Weights of a small masked image model.
Training: soap at rate 0.0019, batches of 128.
Rows from block 2 of a small masked image model, named by matrix and row number. Rows with one number belong to one neuron. Each number is 500 + 50 x the weight over its row's rms, rounded and kept within 0 to 999. All counts start at 0. Numbers have three digits each.
Before each neuron's rows are labels from the 100 images, of 14976, where the neuron reaches its highest value: "responds to" is what is common among them. Only what is clearly more common there than usual is listed. The data: stained colorectal tissue patches (NCT-CRC-HE-100K).
# fc1: MLP up (model.blocks.2.mlp.fc1.weight, 768x192), inputs 64-127
# fc2: MLP down (model.blocks.2.mlp.fc2.weight, 192x768, transposed), outputs 64-127

responds to: tissue: lymphocytes
fc1.141:537459511481562472518515452482467554432575492500502530537530491587471474458486477512575525445465579485422462521528504429550506467497530398430423503510495497529513472487539502531566487509538444
fc2.141:601481442502533501497482563509480593544424379505518462443531450364446547541501584537445469503474461539472627470424592487369516593424414476500420559540516523447441539429490479454489484524461499

responds to: tissue: tumour epithelium
fc1.706:420380543480506535462465495526436532461590460556456492447555552566514585467509459518555555531616491565489473530443499544513485499403545561545565560558505593534489497526525548486442451532471471
fc2.706:627532480439496509518465449455594536470476539499551438470478501499446546538475424506515503516431504488463498470601406573502528443601509460558589580580525491501538452529442503448494564545561517

responds to: tissue: tumour epithelium
fc1.757:491572547507502609521557469510566516491454480497514487455485451478491483452531433437504464484501513489503445391516501572602480473534474534581531513507442556569497572489594534398493496514479517
fc2.757:540497535503475454467582512578498397475470421490464513479484441482490560393530445476556569501420506552489499480591488452483565536521482569576475539512499480458468486530498494590511461519494470

responds to: tissue: normal colon mucosa; tissue: tumour epithelium
fc1.197:447468530540515447433487597502528547447505548486513502603540424434540509572509549551499468568431663513499482589522472407539551531411476397567453511488639565526585411538526504505481504483463527
fc2.197:424463507467556540513552559501535550436586494473551499451457476604499417495438536525463506474448568467539534483427511526473563490493496534396435497498401484534517577495451438470505523524499488

responds to: tissue: cancer-associated stroma
fc1.389:485522518497553547456506441499470559430515502532494501579491501366485443374552512462551500480592566392454454428455574560470462614480496589564471509509535468543458567552493570500491585579437476
fc2.389:526491503520533418524527561523547447556471495449430405444510532594511523608450480507528452551489475468456518570552438522537532351439421469470528539440472524510492407540465542524537504438515459

responds to: tissue: smooth muscle
fc1.423:532454494535440407531535451488470441422506565518502447406580467514484504444498565559599582615431500440495577444508554586489510484477483551525536472429451462471473426509436514508533464596494482
fc2.423:509546491512526578548466469636487423520433503438430449577546471467580601512470484519456476516552552463389482469482499467461561498435556448522418523588457530534562545493535476506459577435504525

responds to: tissue: tumour epithelium
fc1.458:587521518525494505525503424413506594543545484514531548616493513565487442546496472549489607485542561472513494542446495451528406561507462436477418530447530472430557430575575575514402393478524460
fc2.458:566445523412575558497476534619523376453470534494576536512456520428616555425461512441496514486465417536481474447529557489484493518487399500520501545472481499514542560423456479428573535583509590

responds to: tissue: tumour epithelium
fc1.70:446523497442564611438568474448528639428515536528448452440507476472525485548565462497452476406537443505493470430477489404475543429477563568454514431507489525498492512618501525397474553508505561
fc2.70:488484498593464384533403502578485409519563500512566481472476514502480524527481512507557567490536508583522643508580560547500479524596481491475399655515514472498506469539470488482575517500473470

responds to: tissue: tumour epithelium
fc1.309:417479406523456495494497554443436513451500448532544482525440540478585439426410489507468443437550452468511396368440528598465503465480545419543495461492566552559518541609479473519536405561494469
fc2.309:574498565459500539542401467483526475588476486409541575518586528484513527533536516544471581592388500533553622489577473497504574527393452588510491505456555455442524494472544549487550533434535526

responds to: tissue: debris
fc1.470:467461449516447511484402490477513457506585489511533362610526437499458509407551467521513544424527475522470473527500500469500468405424493494511565522453431383475501498434539575491549466545541540
fc2.470:500624508460571548551536413429463546486462468493481471463533444559510432465439520434455470597570497529440514514604514488511548532643504513514597662506493526513516420540509507487504491399473492

responds to: tissue: debris; tissue: cancer-associated stroma
fc1.284:495478466518550574571522490503561537461458472446513465492575506492446558558505414530474480484513573537418557471478458472398498518496579455512499538552537491435518534542513482514436463408496522
fc2.284:468476566517486404531534421474486568477511562501526490495502520451576484412604530507542567524439429489555495590500487491528480509473444533463535499517557491582572488433500568493543491525390490

responds to: tissue: normal colon mucosa; tissue: lymphocytes
fc1.245:531410545569461576466533574463514470553590518493566483477535583504465434442500450554469501533465556534531519413554443476578513442537459459524583443424437487485463377534499533475519538450578519
fc2.245:510536385431497472441538414524460532516436530531445527570533447492483558528398475493512543482522479569574482557400527507538533479531493470508483552525564497469581564472514475473465520580443553

responds to: tissue: cancer-associated stroma
fc1.361:539555528531415526486469396521616533481574574539560567404534544512514468516460415543569470472478452468485501421523541456561383447503511464562447527451404553498482515487500430589476472525490429
fc2.361:494425474474507435508498503456434531477462449464463458545445387503535473488564512508451511459513535456545475411525507505531591493421476483441471565548466502523452480624463560474457474505457547

responds to: tissue: debris
fc1.521:504594416521425494583457505422554491524579442483506484513531467525451489435528498457570455404566467549561498485544506546484543401521447598542494519573510550524495450490479449554477394618419619
fc2.521:535432472462531558490586444543470563444487465553494512534485595490493387602527563573447543501478501465483457504466551457535470454420547512503607485524487550519532517565572479445578568407443474

responds to: tissue: adipose tissue
fc1.611:487566544445463481496528487634541527494401437530409486416460538510509529473480429509479549544471512647511594572497485529427446529511495430490598459571422416457444574544525422492469467491519445
fc2.611:588575449486554417453515525398563429572527476502496576578598578468563491501491455492526501504472472592447488500416500495542505584636524464580524485520550491610546433474550523556487486498507581

responds to: tissue: tumour epithelium
fc1.549:523541430408478535428447627508576522434530497516502447566545483528506578463485553472523465531541540473526447406498499509500548430476453423511584382618485437511548508516446573417539479436530600
fc2.549:510560596560604460539552360492436448521451409428498545497495536497539477522444506482515571483533530557590517553567532497540458593597422484501501470384522483503481425507439513585495504532504499

responds to: tissue: tumour epithelium
fc1.133:494537594485505439504427469538495486510453535488475490536466464512468606518539510516600517566477527485441556441526525400507554332526563493567550525493537482385462503503576452439601457526413454
fc2.133:488458544506486599506478543557495567449414480477463567527550539560621551574450398522553558459488460507482487440557445487556490557446431624534457437476433503552471508423463533538512572544502479

responds to: tissue: smooth muscle; tissue: mucus
fc1.543:481387490547468509472447457521505524470503487465462449443490483453474517600548565439532500542488534488501484455460515626401515514439529559497520483556456534382440498430466516524497471455535480
fc2.543:533567437553591465456482486427445493479489441476493521518466405464404544451578507557469511505548446482494530439418487473486438434537472460473498567548449467509492539467483455482573509502480519

responds to: tissue: lymphocytes
fc1.48:535555507530545481523509453428499413545467443444541499418482430416441568452478451531488536537565571456520508486577453507492508489448526523488475528552518481499490537477533456403406482527550501
fc2.48:424434497498519448474571514499488520492591474565438469452467478629498434534420525526624465555499419485370378502470543449521502558549497383427524504409528525478464497509482538541467576495537470

responds to: tissue: lymphocytes
fc1.710:635610575513525492524489557445518524551430553475570438489477552479517515518565466513488527479575466475486470552504527411583542475475461473520488444446450505539543503485444488527469442463491469
fc2.710:398450432454488583522485457531587522375515437522478523583491488466538530448558415537601438411451464449491476576499523495478499477482592592539641540566543427482489458536466558536560540545481567

responds to: tissue: normal colon mucosa; tissue: tumour epithelium
fc1.654:482505449584490474388520486463456580436605521563446532492528492473560462466401461498583561503590421478469489343555502605449458619496550448469609517533506420466463539445553488438507454415439501
fc2.654:562542563356430523587509539448508474504458419495554456536484463528491575527526475504415366427462531553495509416423498454446548418490446566551474464514535546530448516588428484557498469574424526

responds to: tissue: mucus
fc1.95:446539576534500546575483588537574544481542449586554577464532471480511572562557449513472567465454588564538532490576466457564489622520603477465514554500415478548507472560396561498540523444461468
fc2.95:543492502520478642456604410448428446543459458456521560525385501477458411432480490510565468562508397493433502508492496520525489464496492539498522521512546548486556551497505551521499454489561443

responds to: tissue: smooth muscle
fc1.78:540547484539572474450482400462514516446533445458500496641477523538491487500539531501552554520526576524458499513401454551491525417522532465572512526421454547578462498650526540540489534506581506
fc2.78:519424457508567492461447534598529487493490416507567532435463501468475521520475426477466455528467529527592485379581510533413489597472493484531391483638542453417492502452480527421561506555474472

responds to: tissue: smooth muscle; tissue: cancer-associated stroma
fc1.257:607415572536496458551563522551441537425543368513512539517561492540457443575531503504478473578519494580444496493468512538471503589563526529486568502465520429593506492590527558484579511571479504
fc2.257:418598570473506515516483491488535633476489528432473495514542439509445442391441506541509511453527493501417597544521487503508434525478484501486521507535532541508612562516503470532510513418580534

responds to: tissue: smooth muscle
fc1.255:507477497579505496527466465415492452424470532486531362444442524431530494579532503505641509522566516543543421505433514503470529490508540457496547419564525510464461468433576489524536477456497424
fc2.255:472493485493556517465487484607544521552447476512457581457504463509399485454420469502435538462531465474565564526593530621481469536480539437512535549455586509556432537559473510497559492572594533

responds to: tissue: mucus
fc1.142:413484608534543503545498581474527594421453455542465520435588529493469553495529448571560596484446538508475463517437538545473483534466453488473516531544446432482468537392484441401550591533472572
fc2.142:489499408486407502380456447439564395515492454576575633463462550526508520570521553456487455511471435431379494487533483502591452487499470529516512471562553581554509493438474472417469474553508416

responds to: tissue: cancer-associated stroma
fc1.138:498451545445475460553513426466545489426468453458556478510562450542492536467559561507495550515507559522568424572503549418473517514581515588508518438441536484350451498604455488517531501570453406
fc2.138:480462481566548530403496516484548547492454533520443480504518556491477463494571440527503531437458425570435558465498521466492443462445503452414528505496489484492572482476581477583509519415543649

responds to: tissue: cancer-associated stroma
fc1.694:475536612484512462540516530503602509492478503456542448489585400460503527496500514542559601431515555563506482527442461522427590365516517462517635496519508555510492419619530504591474470526599552
fc2.694:528484503481393535619485533516382559562419481530616475587479617547510470527546493541500519603410471543510509486577499538554511558474542461465422486473491441532537512419474539481565541496469389

responds to: tissue: tumour epithelium; tissue: lymphocytes; tissue: normal colon mucosa
fc1.585:527474553499517523573538425481485533475515524418495515547506496437480492470499437484383513452514512409456445471448604435497415473457523450446445572553474479550518496548472501533525421447614593
fc2.585:580500556523519544640495576433401509436520510511517560494532501515488540507415534545516497636472512520460556579547516509565537540505504530577503522505532474453463573464508486464579487462472435

responds to: tissue: adipose tissue
fc1.75:516531488529492558557411614553527473566489400530496480412535548499493410485488442423488504590521529516448462337427518528484526480457468464485507504431545441473499365506494415439548514554490436
fc2.75:413435477491529449477568409502554448503537528423392507479591429468464514485468455500545423446476520504510537517499495452497444447490549459476458490577427506550454518480438489492409495546461453

responds to: tissue: mucus
fc1.65:499474501426454542565454477505565556435476534532554488454493504513518474507523482506455454590522525479522536474511498423423454445468468468461491469507464373560564489425587458533552468419509571
fc2.65:548476563602503411428482586404473560553572468416441563513515474474540472506606522464587505429456529406480442447506505421545478578478455512481525544395486482513497584595498493453541542529476474

responds to: tissue: mucus
fc1.233:580487480476505508433414506492529524530467531529451437453550492454557503554436509444538467480428531543439583523370550481527515575521518561459512529403506634528517441527546452558591536488495563
fc2.233:432528514549563415548567553590476436545470517530513599582569466475467500476561510578417511521499492470511508644522457539403466441506563425549401478547508433531509510488479535462471471555568476

responds to: tissue: tumour epithelium
fc1.340:571447458459466417548546490495474502578496405453508451526501531508564561543550488475500484449585485547354464474455447445506550411510487413465486434523618481379457516478510509432525526543526522
fc2.340:572507474525459587466506543427536495500453526522500499513483501475495599527495428417456581479401527493485494424511537478531589594502486564525451505471452490453547428515565484495449438554548575

responds to: tissue: cancer-associated stroma
fc1.639:473498547447507452497520568492566433470477504478490575452515552525551565479547480499490489408503520457471437441493484424573523499443436490500504555534532464506419468479514528548487481401526563
fc2.639:480586491465496552463506519466465549577414445497548478601527515500452432533475515515515537447495559438600564541476442585441425502526489546453469492500416535472528611551540486478533565610525453

responds to: tissue: mucus
fc1.112:442462580449455348529402543502470524464562469440509447495588456508517538510481458490533573504486516467574509586458513530406470491438556515463524421446506453563530454563506513479481595500495440
fc2.112:488449432489555616490492495460485487516513472486522456523420474497407448521559467485577397416443552524546541446534448564547581489504515462515449536508473556491480541441506441462516413487457455

responds to: tissue: normal colon mucosa
fc1.459:570441521428440463508513471523487531482480484483527473420514478529471484408505480472396465403511565480460445504367535422516461497427477497512352468518450603550517435517457494453538520536472572
fc2.459:592547484459616449450443455505457394593581532480510587450519458482481476552532463568537525429486443489563657579557394484447378485446463471570418527546551492521535463399483476478534515467541383

responds to: tissue: smooth muscle
fc1.192:559521499455488534460553463466484580388448564512433549581465379484566480503542482552431511583466468428460565512567461533504500431494541490552453445469494490530548513578507541459452497527538453
fc2.192:518451538489530422445517632493485427538404384530501468529511582407462439409453403573446469538515552551514465566447489542537511514505480512521490430507597467502495429454560543472486534545590537

responds to: tissue: debris; tissue: smooth muscle
fc1.381:619499430409433488596510532537502566514433430530541523504459444510501494552417315543395508470407528451538530461464527499475554482535534574523522502505492513525420479430484469429531548419493561
fc2.381:419441532478498512516483474513445443495435568531433510540574524456506490466582486540490554511500480525501458514495480561506507507406432448546503479457513471524489456497510485449485467556478467

responds to: tissue: normal colon mucosa
fc1.426:592487485470541450573526464464453525530500444525489527358512524472510504546535472588538466485471529445499555485395420401441472448472476506580569445511499496554460445470478587501464569434571550
fc2.426:410528540521469490543517513486462411524491473487531537550480521503486473446534412603484451585549528549574652464495438517549571468529483518598471495490513477543458518539451463476495543451499453

responds to: tissue: adipose tissue
fc1.366:502583461487569512514547496444512549515494491484503527571464455500482517437560447490535481418502545513424409626464560486520469529499569475480561533423471483472557534498492480476480449569457524
fc2.366:572431571417457517434526538532450451544513533507541489550540466500483541550478464598469509552373384510469566536550515488509560441491524477531421493572522437517578467418532508523502552387531467

responds to: tissue: lymphocytes
fc1.140:592553559522527513586482492390540533517573517568537579543530497544365510491505307482443520472446440511533554545541595518556516479417522485477453427460546466444516446494462459449527461454548495
fc2.140:470496525590509528527502436543425431508550557477486542479444508427503492523544507441514477569473482475464458517406564536503428612578492493583518487398490474537443490470429462463449507596513520

responds to: tissue: lymphocytes
fc1.54:551371527554458495612460553480536470513504526560479392508482498564520470482459507471638489345479538591586526489439447508504552440424505512499499502538475541526532473561408565474506393471410524
fc2.54:450498521456541377525541471504551445513446422553423504530509474551505426511465570544446514596507442544491400552565584604446490505479452491410586368504467510439510499478582496539468533426487442

responds to: tissue: normal colon mucosa; tissue: lymphocytes
fc1.588:481638447574442527460563527492493527541452452600486531483477473459483499545513441558550453592457468519383521566522532342523565515560515510504527459420514421531500535536496546540505466494477438
fc2.588:374505436534502498504527549593525490503471551560393478549503460523596526471416535469574403480533562443559542497500472410518483595481472568499421451509511450475516496511490439470408448465522489

responds to: tissue: mucus
fc1.591:484473518503438563608518449493470482532500535530505543501456460375620516483463450494537488454509468484450458512502516526544560437471467514484496457485539490414556535523526513476538498478479454
fc2.591:547410439510571492446533566406522506483473420491477473599513406567417506492475541488434487481531532656525529482483491465537526543519476454556424505548512559484432438496461516512448509504514511

responds to: tissue: tumour epithelium
fc1.82:568504433498498537455606480459542504556525556483509476562565478501539555495495354497499552507444558534413522471539408453402522560499549523552494495523482581495504611532473587532615557535448535
fc2.82:424486488516506452517477584425592539449497500444461457568500546523551472525424512520535501398608523425519442470509447471554580504518479455557553563608454560577539449467408478520466415530553488

responds to: tissue: smooth muscle
fc1.555:556563505574466460484528526580553487535548428493534543406391463547581534480453461448475498498501491451547492395481556414433527563368575550554484457529434514488467543548462585543449596488505519
fc2.555:481483544514583487549486476509620492412421536508446466559599587506567493548549461562434460511523435534510466481401497443535457455538533500534508501498525539529496492580522535431483417447476503

responds to: tissue: lymphocytes
fc1.496:451428504550522510498493492445524595471427584488504522565542493463538507502579396558501554622584437550528562625447495419442552582625472457524453498441511506525525551523532456493478566518484461
fc2.496:585464577488406529527509535636444508517547431434469512480488550494394482461497528529550482512471558512505527553551449577459375450472447450541435544420465506482469493559508504520478540477492527

responds to: tissue: cancer-associated stroma
fc1.244:581474520463499459465579467592579472489510519530555462437528541483456469398490474490516516451560433506544579506464458513437445491497580568492602436419473553422465530469566511395555488437509421
fc2.244:397475459463469555484502468476419454422441399515408519511583419462526482526566435503518490432484485471498428646550490431547487481450463477530588529540512451485553451524474499612499458552535553

responds to: tissue: normal colon mucosa
fc1.415:567410529505495496529503487446424656520488557564566490576486512515545545509494454459495611531545430495474604434529465597571502474540476547541570496527533471442543505530511553482486381494577449
fc2.415:486479431445492410484507417503520459421474468477444511480514522486512482502390539521550518476487530472516479498530510499489549468448538498445503480516647483568499420522457493458454550485441489

responds to: tissue: adipose tissue
fc1.359:555491482556543426495586477473556527417452455560466499442458515524561489477562488606513568576488505559484518449478544517467399452538570533535571517449549507391519532527504488512449541539514434
fc2.359:404497535583424446471522598507427513504544570546385487507537476489501421454526525462448543451482469562438544464521568563547484560453634551411519514481528490458498508479524516470533476495644465

responds to: tissue: lymphocytes; tissue: tumour epithelium
fc1.215:446510564593525400543555502530567525477529443554455481443490522607535507445460505506561546480478490517443526509487424452461489469452406455497452439498456510454480431455490472570502491562408512
fc2.215:569510512577499503560412525481437449542526501456508541507528465387454557518497553496564592489539550544502529409567608472576457548494521489495423460521530443493485567544482521505513529466559519

responds to: tissue: tumour epithelium
fc1.431:416477585534525478533460462486548504492507490532472517599492522504510490486597467482502577394453462509453498622547438501483555480508482479464454442568461514527526566558483593400544541396538566
fc2.431:605435482443529515477426580436452586466525494407563501556545479507504532524553477576507477619574514551561469527482578461529494501462533518498546532416590458474472529462510470556445472522527482

responds to: tissue: lymphocytes
fc1.310:550498473582544563548452518516504477398405613520541480405439485521438504581497533434499499493614381436478513413539642565525449508453522529500497518507600528512473564481550518476538415479417508
fc2.310:475436473479416491467531482501568538586485525468592521603560479488472485539552521440520551573465577469520428508508495563523431589532543477478552540473496513441437488482503527596569553381557448

responds to: tissue: cancer-associated stroma
fc1.50:520495461561511484464555457423557440461410463463484463422602506534497457631374461477559510452495494428519472445566515589508493568512540447463581473463475487519504496468431482428576397576511432
fc2.50:502565515496457514523517582468442644548578506635529511420434402520472422495608569529485440573537518470425546497487531533501478551432500492507508541493487520566516520513516555492451526406567534

responds to: tissue: smooth muscle; tissue: cancer-associated stroma
fc1.482:568457472441612515514534526475521476461392433526440518439525489519476594523462605496515470551512451568438554546465518460550460512599581546484387562552547428624550490494522500535556549466555616
fc2.482:467476444572457504444510483563452538371562564527582524580395342474502466522599506544480493466467493478485550587473545512570523448467524437545481512490545453487486511478532398431484424550505443

responds to: tissue: adipose tissue
fc1.349:440472506511528601519573522484467401499453588459539459556518434525518502454492540475478514531577539424527551551472493621484557477526498546489447482511500480476537473431487492518455547476439477
fc2.349:505582396483498400532479516514463579549465459483540560466503506512497545467523508528470578430431404568356516514535512441440557522476465485547445507458514576492458514593521458523576472578471456

responds to: tissue: lymphocytes
fc1.564:570470551514518408463564455564570479482490509498516542576593519502502478497552593525437528591483591600523478634469550521547594548446531486594451485511519538549481449488584550491479440448608460
fc2.564:476476527494462541532536488522525506499442446487567485518400468483486432475480492488601514386544560506453462445553429495545455495573600500505533524500474520556621493556470474509404551523507577

responds to: tissue: lymphocytes
fc1.687:488485523452529565425510537553603447497487414567571491539505500478524512441449424530504555528627503554512480404451473472567572415449557454533570452571493493602513465557420460463527464474474519
fc2.687:540540544545517493604453542456500452514562510382544450544577437423439416526582430548429482556579476488527505507525490528559437615440520473441506490440502375489539429552529587451472507487575497

responds to: tissue: tumour epithelium
fc1.342:533497571456540547558501562525542495488426457479567513530481497526491453457517366514444483546462499539546474537525409517561495481534506377542556479489465526552501486466504560460538530597522578
fc2.342:463593501530497482481537438483581506496577564526385521503534504541602500456470477409499496522524481475509501444532426472593520518477471497457541518490470518518532477556445490530442531533589427

responds to: tissue: smooth muscle
fc1.59:502404510529483558492408508504532494532549405428540493429486536547546493532455595534522496476398524514529517521532512518448521537480538485480612465582460547447577482391527476422530478488456602
fc2.59:499425481511602463420526481454465459542505582481480560533496543564537434554433569550483555468496510551438532631500511512535514473595479511578491489392565490542428506553482497454502559498578446

responds to: tissue: lymphocytes; tissue: debris
fc1.362:537437515498453579550408488591484442505524525526507477526462577418495455467472563543542564523474469483427506419464486495484431383470400483547462513518464584542578484562427506491472560529516440
fc2.362:462524421516495556577563522548516470414479508523526550492483476601488490528444433427577446466456393487611540568461505519374475620502523465480527443489461442488473560431555467458496507417476518

responds to: tissue: normal colon mucosa; tissue: lymphocytes
fc1.451:430458610408536420413519502498482567465475424535440548557484429463537496660499505497459509467521540551466560564481539518444472451388495461554436556452527496504511540561585535495442546536539504
fc2.451:491493476479468489551444519496628512522509477491540434546469449482463531495469537439544482472559425437568558574500449493506566620507481541505510431503540513399411513415513516484588516539657514

responds to: tissue: normal colon mucosa; tissue: tumour epithelium
fc1.713:487558564500515546491500541511499484406528494569525459448494374494504525446475508569457466551540530496428427565414527440397490531562479550480511456469415442488504508490506584498514549449488486
fc2.713:472497421536529499474537501495505482525477513520535532471523554411441525455449465520500515489522419588517585573488498534483517631534453561622440484553462417614446494436520414481413535480577531

responds to: tissue: tumour epithelium
fc1.169:515419507550529559503334497461567518429448439479514448471478462455514551459502557497486527605466526496475459559446526578403465466514485479464477490525505539535551501517463446487476501509467530
fc2.169:424537514547447408574486497619444440487583575539422527550508504484460488462430572539562452448551493484492544535547505539538558542494429504490493497477489476532479435560401443460494471527565473

responds to: tissue: adipose tissue
fc1.738:584406472535563573389492478495570377525593401485515508510476532508484454541452443505407506475494614520554428517470523510480560538522455473562484543545485519406472465641455502477497544487498558
fc2.738:514422530509428467497521415520462546415533422497407512449573496503532581461512459497561517470487462540463591547465486468488415513491575500527476448477489485518460527448543498510507481573495495